config.yaml
init: "kaiming_normal"
beta2: 0.98
batch_size: 128
Rows from block 5, named by matrix and row number. Rows with one number belong to one channel. Each number is 128 + 32 x the weight over the matrix's rms, rounded and kept within 0 to 255. All counts start at 0.
# convs0: first width-5 conv (model.blocks.5.convs.0.weight, 288x288x5), inputs 26-38, a 5 kernel for each
# convs1: second width-5 conv (model.blocks.5.convs.1.weight, 288x288x5, transposed), outputs 26-38, a 5 kernel for each
convs0.84 [ 57 109 106 112  95 181 108 168 124 121 128  58  89 105  95 101 126 137 136 182 105 108 119 154  64 105 179 119  62 145 110 137  79  92 141 185  91 105 111 141 135 123  69 120 115 160 125 159 130 148  67 113 103 148 175 114  85 133  89 151 185 122 141 181 129]
convs1.84 [ 99  74  85  95  99 171 120 150 140 140 105 159  92 126 147 115 140 117 150 101 148  63 113  88  83 115 193  95 111 105  86  62 150 113 100 120 101 103 107 129 115 106 133  77 117 183  99 132 120 131  73 118 103 108 115  85 146 146  89 102  58  78 100  86 120]
convs0.85 [ 74 119 148 119 123 108 129 101 115 173 128 105 122  90 119 149  91 123  88 117  96 128 132 130 119 131 127 109 124  95 115 130 199 119 130 169 151  99  70 124 148 155 109 120 102 154  84 150 135 137 130  78 138  62 127 162 160 135  86  94 129  91 162 179 191]
convs1.85 [102  51 145  67  77  58 120 140 111 136  68 125 130  87 116 145 107 159 151 127  61 178 143 180 130 165 135 130 104  73 160 188 157 101 168  54 136 112 153 100 117 148 147 132  93 111 120 144 167  69  85  82 118 129  79 158 131  94  94 128 149 127  93  92  79]
convs0.86 [169 116 142  89 188  83 147 108 107 131 160 102 174 191  86 114 163 124  42 122 119 167 147 126  66  58 113 156 119 171 154 120 122  76 117 139 125 104 120 193  52 134 166  91  95 141 140 109 127  96 106 181 175 110 147 158 119 142 123 134 169 158 149 140 150]
convs1.86 [184  64 120 172 143 120 113 125 115 186 115 135 172  85  87 168  59 174 159 122 144 107 110 145 195 172 124 117 199 111  87 111 124 149 121  93 107  67 166 116 177 112 141 100 146  83  72 101 119 153 147  49 111 173 184  99 160  68 164  75 174 139 103  88 135]
convs0.87 [187  90 100 144 100 157  91 134 128 175 111 123 155 124 143 120 107 141 138 172 104 146 134 124 138  99 156 162 122 139 176  87  82 141 166 129 185 116 143 101 150  96 125 188 185  89 153 129  48 167 113 126 147 126  98  46 124 129 104 193 135 125 114 116  90]
convs1.87 [ 64 132 154 123  50 158 143 112 112 130 103 124 130 154 159 150 126 139 164 145  53 123 132 110  94  93 138 152 113 180  78 125 147 117 104 136 151 144 120 105 126 173 144 116  87  97 146 132 147 197 140 106  82 112 116 213 125 109 138 150 109 135 160 122  79]
convs0.88 [123  54 186 194 182 143 108 158 137 157  64 140 103  84 152 113  73 151 156 118 126 111  86 158 150  87  97 136 199 160 103 128 142 134 111  69  70 104 115  82 154  98  81 113 124  85 136 189 144 130 102 171 115 165 135 194 117 119 120 134  99  83 115 144 150]
convs1.88 [126 138 119  91 106 134 102 149  82 100  59 109 184 156 104 110 162 193 159 109 110  79 118 125 135  62 120 129 105 139  76  92 131 155 142 138  39 143 138 146 162 133 115 134  94 149 101 140  98 136 177 124 111  94  59 187  91  61  75 160 106 178  93 167 144]
convs0.89 [159  92 152 113  87 144 137 123  74 153  56 124 142  92 149  69 133 136 121 134 139 121 117 131 127  77  91 126 104 137  67 131 194 170 168 101 155 126  94 127  81 193 132 146 161 125 120 129 189 183  97 119  81 154 126 149 146  81 155 104 156  84 135  82 186]
convs1.89 [ 65  36  65 149  73 119 129 142 154 182 134 148 147 139 133 171 147 178 158 175  43 122 130  99 124  90 175 142  67 146  80 132  51 132  23  70  73 110 160 152 120 144 101 112 115 173 104 162 108 118  78  91 109 109 158 156  95 108  78 119 125 170  86 146 119]
convs0.90 [132 116 179 143 101 164 120 117 165 143 132 112 128 156 149 126 113 143 127 170 155 130 130 135 120  55 105  85 116 131 118 110 135  33 185  71  91  93  91 109  61 123 135 114 159 118  13  50 127  84  50 180 133 103  86 152 153 115 167 113  61  61  56 145 104]
convs1.90 [ 87 123 114 174 105  82 138 139 179 152  88  83 145 139 128 120  73 152 157 106 169  90 144 135 123 103  83  99 119 106  23  62  86  90 125 138 110 151  73 185 119 139 134 126 103 134 144  99 159 109 152 145 141 162 111 133 160 130 128 129 121 134 145 132 109]
convs0.91 [185  68 146  66  85 129 115 144  84 126 104 150 105 127 124  88 151 136 125 111 143 121 134 134  89 110 134 137 111 135 127 138 121 145 192 144 123 128 105 175 127 112 151 178 101 107 109 146 154 142 168 143 101 123  84 120 145 124 154 171 137 155 109 178 121]
convs1.91 [129 100 162  85 143 171 107 165 151 124 125 119  91 142 165 136 115 164 127 153 105 102 141  78 116 117 150 134 121  83 190  90 170 109 125  83 148 101 148  69 126 166 139 140 150 133 142 132  78  60 138 173 134  96 131 170  87  88  36  75 131 170  79 121 131]
convs0.92 [159  66 172 109 130  43 128 170 178 141 126 185 102 193 143 158 127 178  98 167 105 111  83 161 152 155 156 172 172 144 109 147 144 113 128 130 177 169 158  99 134  88 163 139 102 128 122 177  67 119 104 120 144  98 135 151 187 132 167 152 136 125 113  90 123]
convs1.92 [140 165 147 102 115 101 102 153 126  85 162 190 100 109  65  66 127 152 148 133 180 201 148 151 114 159 139 127  73 105 117 138 186 138 133  89  22 156  79 122 117 169 147 125 144  99 123  85 110 124 113 155 157 112 125 104 116  83 136 123 133 151 108 102 140]
convs0.93 [119 138 190 131  77 104 133  79 108 127 115 123  94 155  79 128 141  78 121  93 142 147 103 148  78 113 145 162 130 197 109 167 174 167 113  75  93 140  90 127 114  84 154 152 162 178 162 102 161  71 154 133 157 134 112 135  82 133 146 165 114 137 115 152 123]
convs1.93 [125 116 110  58  95  80 171 152 102  90 181 141 110  84 158 194  81 100 229 111 128 116 109 134 124 102 133 141 167 138 176 110 185 140  88  91  91 151  79 135 128 180 118 101  76 131 128 117 122 158 143 154 122  92  59 175 171  73  93 162 156 146 116 114  50]
convs0.94 [152 166  86  79 135 184 142 104 143  93  88 127 146  87 100 107 113 136 118 112  80 178 131 159 130 129 115 148  79  97 178 152 109  68 111 120 154 113 108 139 105 140 118  90 158 147 150 102 170 107 125 104  72  58  99 207 172 110  87 138 214 119 139 145  47]
convs1.94 [163 147 147 139 109 139 129  53 102 106 137 109 157 138 162 147 102 184 136 136  99 144 150 126  77  96 122 159  84 148 127 150 133  75  84 141 127 118 178 101 143 120 131 111   5 117 124  85 105  91  98 101 135 100 167 141 149 147 130 126 135 130 148 117 182]
convs0.95 [ 84 153 155 107  97  88 122 112  86 130 141 135 134 176  99 154  92 132 119  77 129 166  80 145  88 137 173 164 145 165 107 120 132 105 103 109 150 161 173 144 136 111 146 108  95 150 133 136 183  65  97 103 114 160 127 174 125 116  77 132 199 110 151  98  92]
convs1.95 [128 166 151 143 170 137 129 145  76  98 192 109 164 116 133 136 111 121  98 166 141 145 131 103  79  85  94 119 149 172 159 158  85  62 114  96 152 166  97  92  74  93 119 127 113  85 139 165 103 109 115 117  72 102  71 145 114 146 120 101 121 139 124 153 108]
convs0.96 [108 130 121 112 123  55  96  97  99 123  58 111 148  98 137 116 142 146 131  74 114  98 136 129 113 103 109 173 174 185  91 158  93 101 139 144 145 125 147 115 122 116 124  73 129  89 118 177 122 119 109 118 113 146  94  87  79 108  90 106 131 137 132 140  90]
convs1.96 [161 147 118 119 126 149 105  91 112  96 155 149 161 147 129  78 156 120 121 147 165 173 157 148  98 148 103 151 126 102 150  73  96 138 117 105 116 126 139  90 128  85 136 127 144 122 151 133  89  84  74 134 101 161 129 148 147 120  96 136 158 124 153  75 135]
convs0.97 [244 116 143 136 123 107 113 139 154  92  98 176 108  99 111 130  90 131  95 119 123 137  93  52  80 121  63 118 203 124 122 144 120 151  74 158  71 164 131 162 110  93 126 149 103  90 134 100  59  74 192 104 144 109 178  78 141 119 122 136 141 142 163 178 167]
convs1.97 [127 147  84 166 183 166  91  62 150 152 107 152 164 107 133 107 173 152 139 124 112 106 103 178 127 109  93 117 109 123  86 107 137 124 185 111 161 133 148 137 103  98 105 164 135  93 126 114 114 102 126 105 135 141 133 166 110 135  99 125 142 119 135 140  77]
convs0.98 [ 92 131 147 156 171 146 127 185 112 111  94 123 155 144 119 117  86 125 140 152 196 172  62 103 107  22  50 129 149 179 126  98 123 120 132 105  99  57 109 121  89  54  82 106 145 102  66 141 104 107 136 129 129 135 151 210 146 101 122 139  14  98  91 159 107]
convs1.98 [ 70  85 143  74 148 100 120 121 122 135  39 118 137 176 120 113 103 129 141 118 160 116 127 129 116  26  50 107 133  98  26 125 128 105 122  61  50 135 110 166 108 112 159 112 138 159 145 172  73 130 164 156 153 128  89 111  82 125 119  94 106 125 141 127 171]
convs0.99 [ 67 135 109 138 110 155 139 123 134 152 150 114 108 127  76  99 103 142 131 157 173 144 153 144  77  69 104 158 105  91 126 104  88  84 131 158  48 139 157 163 121 107 196  87 111 110 110 134 105  81 133 137 135 135  75 165 169 131 130 150 115  81 100 158 110]
convs1.99 [156 105 105 143 146 147 133 126 101 183 119 146  93 124  90 153  76  84 164  82 168  89 141 136 174 158 184 162 156 188 136 187  98  89 111 107  66  75 150 130 102 126  90 116 130 126 174 139 143 202 147 138 146 184 140  92  97  68 137 104 119 164 166 123  98]
convs0.100 [110 105  97 100 109 126 165 143 150 188 146  94 113 171 106  91  99 124 157 125  73 120 139 138 113 133 155 170 117 114 155 106  87 137  86 203 163 104  74 124  96 151  82 138 110 112 145 100 111 165 147  95 135 121 108 100  55 141 178 149  52 119 142 135 201]
convs1.100 [ 90 145  95 134  23 116 141 168  69 143 191 102 155 147 139 114 108 129 147  65 120  91  88 164 139 184 120 116 113 115 110 155 150 120 127 113  99 164 177  64 148 108 149 169  75 133 117 109 151 138 109  61 122 128 119 128 169 140 173 167  38 108  98 128  62]
convs0.101 [131 140 135 146 125 135 158 161 129  85 117  34 160  94 129 125 118 163 144 114  59  72 103 124  89 165 135 170 140  78 135 110 162  78  78 132 139 113 106 108 159 176 142  76 117 131 135 172 109  67 116 140 134 169 121 123 112 101 206 136 153 205 146 203 133]
convs1.101 [115 110 183 126 114 180 165 154 135 143 119 121  83 137 145  94 134 121 122 101 131 172 129 132 169 154  61 100  91 115 103 175 158 156 143 112 137  70 153  70 136 170 149 144 192 111  57 130  86 106  95  90 132 134 154 169 134 122  79 157 118 109 127  94 113]
convs0.102 [107  76 145  98 144  65 129 137 118 160 134 146 104 111 149 139 176 141 159  66 158 176 135 115 121 126 117 112 112 101 121 156 147 147 206 100 172 159 163 113  98 132 117 125  73 114 171 137 106 123 138 104 189 109 105 159 109  81 153 104 143 162 141 131  67]
convs1.102 [171 110 166 146 120 101  98 106  87  74 109 112 168 116 135 135 136 150 132 141  78 135  92 175 138  95  89 137 191 107 124 132  94 132 170  92 133 132 109  86 125 141 146 113  57 128 133 109 143 110 119 132 148  95 160 144 137 134 114  86 120 124 141 143 114]
convs0.103 [148 104 174 131 180 122 133 114  67  52 138 119 143  68  98 118 156 145  82  83 123 143 103 173 103  78  82  82 149 120 159 124  94  98 116 123 186 123 192 147  97 119 102 148  90 169  99 167  69 136 148 137 105 168  94 139 166 148 134 136 119  97 117 123 191]
convs1.103 [158 174 163 115 160  55 118  96 101 145 169 144 160 119 137 112 123  95 143 138 124 156  58  71 140 112 164 108 121 130  74 131 129 137 138 169 136 109 128 157 157  68 140 195 138 156 142 105 120  91 152 119 104 147 185 106 132 140 143 149 128 138 112 186 122]
convs0.104 [137 152 113 156 179 103  55  93 125 116 102 125 126  98  75 140 124 127 103 103  63 116 136  90 141 163 168  97  85 138 120 159 124  68 168 134 149  88 105 125 160 148  66 114 163  82 149 126 183 156 100 139 100  83 124  63  93  64 155 143 159 150 129  97 149]
convs1.104 [ 83 113 114  96 111  75 135  63 139  87 138  94 174 137 114 134 177 170 146 119 139 113  84  91  92 119 121 139 116 138 120 140 132 146 105 156 149 108 122  87 181  86  55  96 137 133 123 137 126 107  80  97 124 178 187 128 143 125 150  99  88 150 116 161 107]
convs0.105 [128 138 159 175  79 117 155  84 200  80 104 133 166 121 150 110 112 172 119 187 142 167 152  70 136 120  80 118 110 142 149 146 118 113 134  93 125 145 124 157 131 111 145 131 137 142 146 115 110 103  76 125 152 153 113 194 124 114 120 110 153 128 134  94  53]
convs1.105 [142 110  81  89  62  90 159  94 132 105  41 165 146 163 169 115  76 142  96 127 108 140  95 100  69 159 151 144 168 169  46  67 127 150  73  98 116 101 114 132 144 104  93 106 156 128 128 132 134  84 138 123 131 143 112 155 152 153 125 151  98 129 135 130 142]
convs0.106 [122 141 112 120  76 152 134 191 147 151  82 159 117 116 119 149 101  99  96  81 138 127 189  95 137 169 136 162 153 134  86 115 110 119 113 127 114 147  97  88 113 138  72 135  97 150 137 129 177 145 201 171 110 153  52 112 143 144 187 117 123 128  98  99 133]
convs1.106 [109 143 137 148 139  85 119 116 195 194 125 186 111  90  59  72 134 101 109 129 116  99  80  89 130 134 144 137 122 139 108 143 153 134 183  83 102 121 150 151  84  80 179 157 139 153  66 159 127 102  80 104 105 104 135 102 114 119 121 123 163 126  91 138 122]
convs0.107 [122 117 160  81 123  70 102 143 141  93 155 117 147 130 173 103  86 190  88  65 109 121 135 147 130 109 143 172 147 110  89  85  95 125 145 104 108  85 109 127  73  87  88 195 178  93 119 127 102 160 194 138  95 130 137 149 101  98 162 132 130  73 154 125 158]
convs1.107 [139 125 128  99 108 160 148 156  73 120 128  85  97 155 160  99 105 140 123 158 170 162 138  49  91  92 164 194 100 155 117 116  11  73 143 100 160 117 155 162 137 113 112  81 117 144 129 116  88 123 122 139 127 143 175 126 129 110 110 147 115 143  66  87 124]
convs0.108 [ 62 118 132 170 100 100 149  84 162 164 121 150  85  91  76 140 142 151 117 121 162 141 121  94 168  98 139  82  90 152  97 146  90  93 123  89  84  96 115  99 111  79 105 102 112 132 124  92 119  65  93 120 124 137 159 133 172 147 163 131 102 111 123  98 119]
convs1.108 [147  67 119 166 121 141 157 121 137 108 132 138 109 218  66 127 107 142 140 131 158 126 137 169 119  73 107 120 119 141 112 121 184 148 207 145 110 124 147 136 111  99 104  96 211 175  28 124 127 122 116 149 140 191 173 148  92 126  67 143 140 156  87 125 167]
convs0.109 [114 125  74  81 126 128 187 126 135 130  97 133  89 128 113  62  97  43 113 135 123 132 116 127 149 109 103 154 158 179 107 143 119 165 149 191 155 130  91 139 102 137 105 128 149 124 146  92 133 128 175  65  90 116  65  86  82 145 158 158 144 157 114  96 152]
convs1.109 [ 80 111 123  78  76  98 117 150 139 187 131  75  99 104 129 139  93  90 138  98 183 118 135 168 173 133 125 166  89  84 146 108 106 169 112 142 153 167 126  79 126 163 159 102  92 123  99 118 142 156 132 133  98 125  76 139 197 132 145 114 117 106 148  92  74]
convs0.110 [ 90  43 126 199 217 163 139 167 153 118  72 121 167 120 113  73  59 119 122 175  83 160 145 142 143  99 141 127 169 150  89  86 129 128 155 124 101  97 127 155  90 103 134 131 147 100 114 169 126 148 125 124 169 171 112 143 152 151 145 144   0  52 131 154 117]
convs1.110 [ 72  96 112 109 115 127 112 100  96  96  95 109 136 152 118 132 121 122 176 146 126 138 161 154 126  67  69 117 159 148  82  87 146  88 152  18  30 148 168 140 140 119 139 141 106 148 149 107  68 127 197 116 128 106  87 151  87 124 126 135  81 144 104 129 159]
convs0.111 [ 91 138 131 126 113 160 146  73  96  96 118 115 142 123 172 157 143 104 190 148 145 130 102 115 158 130  50  57 135 141 223 144 141 116 110 101  85 141 168  51 220 109 103 103 130 149 136 146 132 129  88 134 105 153 133  92 131 130  72 107 130 149 119 110  82]
convs1.111 [119 134 117  84  47 135 128 142 115 114 168 139  94 166 176 158  96 156  73 115 120 140  94 127 113 144 125 158 100 161 152  93 158 103 144  95 179 158 114 150 106 136 156  88 131 148 159 136 102 157 175 146 141 122 102 171  89 157 145 127 143 135 138 128  92]
convs0.112 [127 100 178 132 128 121 127 129 134 124 132 126 154 184 141 123 137 144 108 163 102  97  81 133 123  21 190 146 127 123 106 108 130 133  73  96 167 161 106 140 130 164 151 180  91 150  79 102  97 135 103 100 137  86 102 137 148 112 141 101 142 156 147 125 162]
convs1.112 [115 166 112 148 157 160  81  85 126 172 109 140 132  88  90 134  98 204 113 120 121 102 138 115 117 119 135 125 120 156 135 163 138 142 172 101 125 108 177 137 148  68 134 148 161  99 127  89  54 116  91 132  85 167 156 156 122 139 113 174 123 138 134 178  89]
convs0.113 [ 72  98 157 108  78 139 150  53 122 155  94  49 106 136 162 131 115 105  90 119 134 171 184 137  59 116  73 103 167 187  50 141 119  98 114  95 138 138 108 129  80 130 102 107 143 166 191 155  72 118 110 134 102 130 130  63 126 129  90 114 154 140 131 113 177]
convs1.113 [ 78 139 124 109 105 178 133 106 120 137 101 144 170 149 151 142 121 180 133  79 108 170 137 114  94  96 139 117 134 131 147 124 106 103  95 125 107 140 183 123 130  69 178 121  92 165 145 140 193 146 141 121 121 148 117 159 159 116 100 115 117  93  77 156 138]
convs0.114 [124 111 149  99 146 161 132 144 128 103 105 138 126 152 120  90 115  96  73 143 216 149 145 128  90 101  81 101 164 173 109 116  88 133 122 158  97 117 148 145  40 137 132 116 104 153 133 100 151 125 229 156 145 115 109 170 175 156 128  59 101 117 106 167 167]
convs1.114 [114 120 112 118  81  90 130 135 172 197  65  97 110 112 168 230  95 107 104 110 100 128 150 164 197 136 136 110 190 116 122 105 145 189  89 111 139 176 119 173 176 112 172 101  76 106 132  83  87 122 125  89  99  92  84 154  93 147 119 118 133 175 113 101 107]
convs0.115 [114  97 111  71 120 140 116 149  86 163 180  66  92  85 121 165 113  68  99  37  77 118  97 100  82 118  58 153 119 148 133 114 119 113 150 186 141 161 125 125 102 113 150 146 145  74 114  85 156 165 148 144 118 172 123 130 176 117 144  81 130 116  78  58 123]
convs1.115 [154 136 158 138 182 175  97 141 162 115 127 178  98 122 146  89 100 123  83 157 107 148 143 130 163 169 115 133 132  84 171  83 186 165 179 101 162 166 139 149 162 102 138 195 113 135 154 137 164 130 141 117 143 117  53 136 129  67 133 159 202 139 186 114 156]
convs0.116 [138 126 129  96  65 114 152 107  85 130  67  66 170 105  84 107 111 190 140 163 118 117 126  98 141 114 135  89 122 136 129  87 191 116 149 137 165 151 132 101  94 148 182 118 144 148 164 159  49 110 121 104  91 102 110  94 166 103 147 199 220 146  92 120 115]
convs1.116 [122 145 141  98  81 173 163 113  45 141  68  99 133 139 147  95 109 160 118 143  89 132 131  73 154 143  93 130  87 170  93 130 122  78  95 158 171 167 130  47 118 146 131 146 104  89  59 122 179 161 134 156 100 120  73 201 100 184 133  76 136 165 157  96  40]
convs0.117 [157 105 112 161 105  97 158  98 104 114  97 174 175 124 176 126 117 158 149 132 119  51 141 111 152 159  79 139 122  80 122 172 155 142 127 140 137 121 179  75 162 139 141 103 140 150 135 123 102 144  51 104  66 159 108  83  85 123 141 122 172 138 112 125 120]
convs1.117 [128 149 160  88  92 104 152 111  51 126 157  57 220 231 119 145  73 104 141  93 146 124 162 137 101 126  82 185 123 108 118 139 149 141 138 143 138  78 142 153  96 115 128 146 145  87 107 119 134 167  89 101 147 119 122 104 158 109  99 175 127 102 126  90 137]
convs0.118 [106 143 143 130  56  69 128 170 171 130  89 100  58 139 168 109 126  63 135 129 112  96 145 124 128 104 139 103 173 187 134 128 125 140 137 163 132 155 119 105  88 177  51 116 137 116 142 105 132 160 125 119 121 135 141 126 134 119 129 127  89  94 117 122 113]
convs1.118 [118 123 141  40  53 130 126 192 116 133 167  96  65 133 119 119  73 119 146  93 104 118 119 196 172 121 125 133  48  19 152 117 148 145 127 129  83 155 163  88 160 134 156 137 111 154 141 170 123 146 159 161 152 114 121 127 131  66 165 151 100  93  90 106   0]
convs0.119 [118 163 173  83 100 167 118 148 142 105 143 189 112  85 115 109 135 105 131  85 138  69 146 133 130 104 160  98 138  91 160 163 124 126 104 159 117 152 120 145 108  84 137 119  89 149 147 145  43 158 140 146 132 106 139  95 123 153  85 172 122 174 113 154 120]
convs1.119 [144  48 138 107 155 121 127  53 148 144 122 133 118 117 139 182 162 174 145 126 162  87 203 163 164 128 105 135 113 126  78 125 109 118 175 120 112  99 150 167 167 108 115 126 129 170 121 113 138 137 111  76 176 150 146 127 138 115 173 109 132 129 167 104 174]
convs0.120 [114 138 149  97 114 143 154 122 133 117 122  86 155  66 100  66 100 149  84  82 149 117 167 151 136 140 155 143  91 124 112 156 174  87 125 138 171 135 101  95  89 133 164 112 109 188 150 161 131 155 135  70 108 114 130  83 102 149 125 103 124 179  70 142 157]
convs1.120 [141 180 134 120 110 148  69 130 154 177 111 173 143 114 101  73  93 139 154 125  75 162 151  82  80 134 141 156 121  65  82  95 164 175 145 113 158 103 111  99 151 118 130 141 138 111  86  98 207 127 136  94 101  58 104 157 138 165 155 141 135 111  79 154  77]
convs0.121 [176 105  53  83 124 131 139  74 149  97 105 140 121 107  77 144 157 127  86  85 121 118 128 107 115 157 134  99  79  90 126 164 117  73  97 176 131 119 124 156 168 154 107  46 106 137 144 138 139 126 129 166 103 115 167 194 138 128 122 154  79 120 147 168 109]
convs1.121 [117 116  60 103 112 111 143 137 149 121 167 141  48 160 145 172 122 177 150 158 146 134 135 124  36 157 188 126  78  91 119 115 115 120 167 175 123  88 150  81 107  94 190  99 136 125 115 157 133 107 173  85 196 135 170 142 151 117 130 150 139 141 121 147 178]
convs0.122 [100  73 158 248 160 147  92 126 120 153 122 130 113  87 165 114 146 177 170 184 140 141  99 121 146  96 104 181 131 147  97 173 118 184 132 138 130 129 105 105 129 123 121 185 122  68 135 175 137 128 102  92 163 155 106 138 132 128 159 156  15 101  96 151 159]
convs1.122 [ 59  91 140 130 113 106 102 108  65  21 111 122 197 153 116 154 157 129 168 169 168 144 123  98 131  95 122 117  99 133  21 107 130 130 145 116  56  86 144 145 130 113  73 133 121 120 168 134 114  87 186 131 113 100  80 182  91  62  89 178 104 126 125 128 108]
convs0.123 [155 163  50 152 126 160 132 118 133 122  76 135 120 142 206  82 134 145 126 173 177 147 128 115 131 126  58 125 118 205 181 148 193 181 110 167 106 136 140 123  73 137 139 141 146 112 156  57 137  82  93 112 102 169 119 147 181 134  51  30 100 109 138 130  78]
convs1.123 [116  84 103  98  52 115 114 143 108  73 150 144  58 145 178 137 121 122  50 117 165  93 110 135 103  67  87 122  91  76 111 106 174 150 157 135 125 104  98 109  97 109 135 141 136 100 154  98  72 125 116 134 143 159 162 162  79  87 138  82  89 101 112 110  64]
convs0.124 [108 105 108 181 122  76 143 140  95 105 127 128 109 161 117 130 105 101 141 144 183 146 173 103 159 110  63 168 183 111 107  87 163 136  77 120 110 140  69 118  68 134 188 176 128 155 125 120 175 100 135 116 123 134 165 187 155  93 108 181  71 158 144 155 118]
convs1.124 [120 103 102  83  98 100 107  64  38  97 127 136 115 169 103 104  97 131 117 120 146 138 167 121  92 111 129 112 135 133 143 129  71 104 103 112 143 163 160 117  42  97 103 148 107 117 127 129 113 132 158 153 152 169  75 103  96 146  86 110 113  72  71 110 136]
convs0.125 [136 166  79 143 139  90 111 157  89 164 141 188 139 108 154 155  79 103 153 157 161  68 121 124  91 115 167 172 153  89 143 142 127 129 218 113 136 161 166 105 167  96 124 128 165 125  78 129 114 107 123  95 150  95  57 139 163 136 150 110 159  62 166 136 176]
convs1.125 [139 125 192 110 117 135  52 158 104 100  89 149 126  94 127 156 123 161 138 152 162 146 125  77 162 129 130 155  67  61 159 152 126 140 105  87  72  68 113 116  81 112 137 166 122 189  93 131 130 146 168 203 132 165 178  82  38 149  83 122 132 164 105  88 157]
convs0.126 [120 139 104 135  81 162 131  88 123  63 153 129 118 104  53 151 144 121 101  99 110 155 153 176 109 178 168 110 149 152 138 136 167 127  57 136 102 123 134 110  97  76  89  54 113 171 113 164 175 139 118 135 120 123 176 165 148 100 130 112 158 115 103 105  83]
convs1.126 [155 137 131 131 211  86 104 122 122 144 164 151 147 132 107 145 130 162 105 136 136 110  97 123 108 138 134 152 154 177 136 106 140 102 129 136 125  94 102 116  86 101 140 195 127 134 117  97  69 124 151 110 104  95 121 108 120 126 101  77 127 119 136 178 133]
convs0.127 [114  95 136  79 121  76 108 129 144 114 157 155 116  95 117 177 125 161  65 118 144  79 109  69 147 142 130 132 137 200  82 120  99 197 107 196  97 154  94 152 139 148  90 159  86 131  57 134 111 134 151 124 153 134 148 123 147 120 160 196 138 146  84 112 154]
convs1.127 [ 85 137 153 104 110 109 125 122 102 160 130 173  80 111 145  85  81 144 157 138 184 141 216 112 163 132 143  60  99 115 119 175 100 162 120 133 153 137 130 130 135  98 132 176 147 101 166 103 153 125 123  92 178 102 181  46 110 114 158 115 168 132 104  95 105]
convs0.128 [157 116 165 118 138 129 156 163 202 139 139 122  78 145 114 101 181 157 101 146 151 174 117  94  78 122  84  84  96  94 139 108  84 119 112 179 129  97  95 146 133  98 104 185 201  73 106  98 119 134 115 119 127 178 122 128 132  95 104  91 129 128 181 164 150]
convs1.128 [ 62  96  87 100  72 104 172 141 106 111 183 149 129 171 185  77 127 129 145 121 129 139 108 110 167 130 169 137  76 121  91 176 172  93 113  80  98  95 210 131 145 191 108  65 105 174 117 124 120 107 141  59 116  47  92 178  99 135 167 160 128 138 122 119  66]
convs0.129 [ 81 100 125 117 101 108 134 122 159 139 134 163 137 117 105 109 113 140 128 109 183 101 124 134 110 154  90 140 106 170 129 146 131 122 132  76 157 114  91 142 130 122 157 132 122 118 158 131 122 136 112 157 109 154 118  74 154 168 157  50 153  86 141 129 153]
convs1.129 [118  93 134 115 149 152 132 122 138 126 105 126  77 123 108 122  81 124  95 119 106 114 155 108 151 120 146 148 135 135 157  85  83 114 143 157 135 114 144  94  71 121 144 153 160 115  89 159 106 129  88 103 104 136 105 104 132 146 117 129 124 128  83 129  43]
convs0.130 [164 118 104 126 106 147 169 115 141 110 102 145 154 116 105 147 116 153 122  49 174 125  62 113 112 193 136 109 129  91 182 188 123 102 112  47 173 196 151 127 133 140 128  80 129 187 115  90 121 130 130 105 166 124 117 114  97 132 125 105 153 130  63  84  98]
convs1.130 [122 123 147 125 178 111  78 184 181  93 146 172 146  97 100  88 171  99 105 144 200 105 103  76 146 133 148 105 126 153 137 149 156 148 149 106 138  97 102 107 109  94 177 125  63 103 116 115 121  72 134  98  83 101 110 173 113 171  78  72  51 114 125 157 196]
convs0.131 [176 156 119 132  81 154 109  96 125 122 121  98 132 123 187 161 177 118  63  87 125 166 145 158 183 145 110 130 131 164 148 134  99  56  97 160 154 136 157  68 117 125  80 104 133 162 130  99 123 108  86 146 101 145 129 109 165 135 115 121 138  85 132 104  94]
convs1.131 [177 160 172 188 109 156  99 189 130 162 201 144 164 140 113 127 119 136 153 136  81 134 108 118 166 161 163 146 125 189 115 156 138 113  97 146 173  86 121  77 153 161 124 141 154 154  98 144 146 140 121 127 180 145  89 120  96 160 136 165 163 166 176 170 124]
convs0.132 [ 93 138 120 185 174  98 119 127 111 114 132 162 105 108 114 144 125 114 123 115 140 150 109  80 136 165 110 103 163  81 184  75  57 173 155 136  60 118 150 160 155 132  91  81 135  89 146 166 149 113 144  54 146 113 120 164  62 135 148 143  72 139 119 126 221]
convs1.132 [152 151 133 159 133 107 124 134 125 166 144 102 106 150 150 141 154  66 137 121  98 123 133  83 178 159 139 168 134 155 136 118 126 111 142 115 149 167 139  88 157 129  96 179 169 125 103 142  77 130 127 140 144 128 107 114  87 136  92 112 121 152 111 106 109]
convs0.133 [140 126  88 138 132 145 143 112 146 110 125 136 103 170 163 115 145 125 171 130 139  61 191 137 126 137  98 108 113 119  87 171 100  98 114 116  33 145 106 138 149 117 116 126 122  83 157 142  72 172 162  72 100 159 177 126 102 107 115 186 169 123  90 172 136]
convs1.133 [ 89 133 136  73 109 155 153 120 115 125  85 155 166  65 111 162 101 149 137 107 149 166 161 164 102 173 137  89 122 125 132 117  72  93 107 164 124 143  64 136 139  52 114 119 145  75 141  99 167  85 127 145 190 150  75 135 101 119 159 148 141 144 154 143 153]
convs0.134 [ 99 132 129 107 135 159 132 136  90 108 128 196 103 104 125 120 103 111 121 133 136  88 168 121  88 137 130 156 134 145 202 143 111 152  71 201  79 146 178 147 124 133  89 149 126 129 121  40 124 165 137 139 163  95 167  36 111 143  98  86 134  84  76 130 119]
convs1.134 [126 148 110 112 142 104 138  83  67 113 153 128 123 143 135 175 141 126 101  86  83  83 105 140  94 205 180  75 130  76 131 104 140  94 129 157 141 139 128 129 141 148  81 116  68 176 126 101  68 101 172 121 133 137 126 162 156 120 140 143 119 131 133 151 109]
convs0.135 [142 132 104 109 104 111 104 133 111 114 136 117 148 141 106 161 149  62 100 161 109  95 165 121 118 117 128 126 104 167 160  97 156  69 120 118 113 161 117  76 152 138  93  88 115 154 149 166 152 117 131 144 123 114 114  90 116 111 100 151  96 121 134 128  77]
convs1.135 [130 118 131  95 123 161 105 198 118 121 104 163 106 169 134  93 121 121 134 103 140 194 169 164 110  78 144 126  80  57 161  97 121 116  99  69 157 138 118 116  81 105 197 107  74 158 174 136 121 142 110 156 172 144  70 143 148 108 136 103 109 151  81 118  93]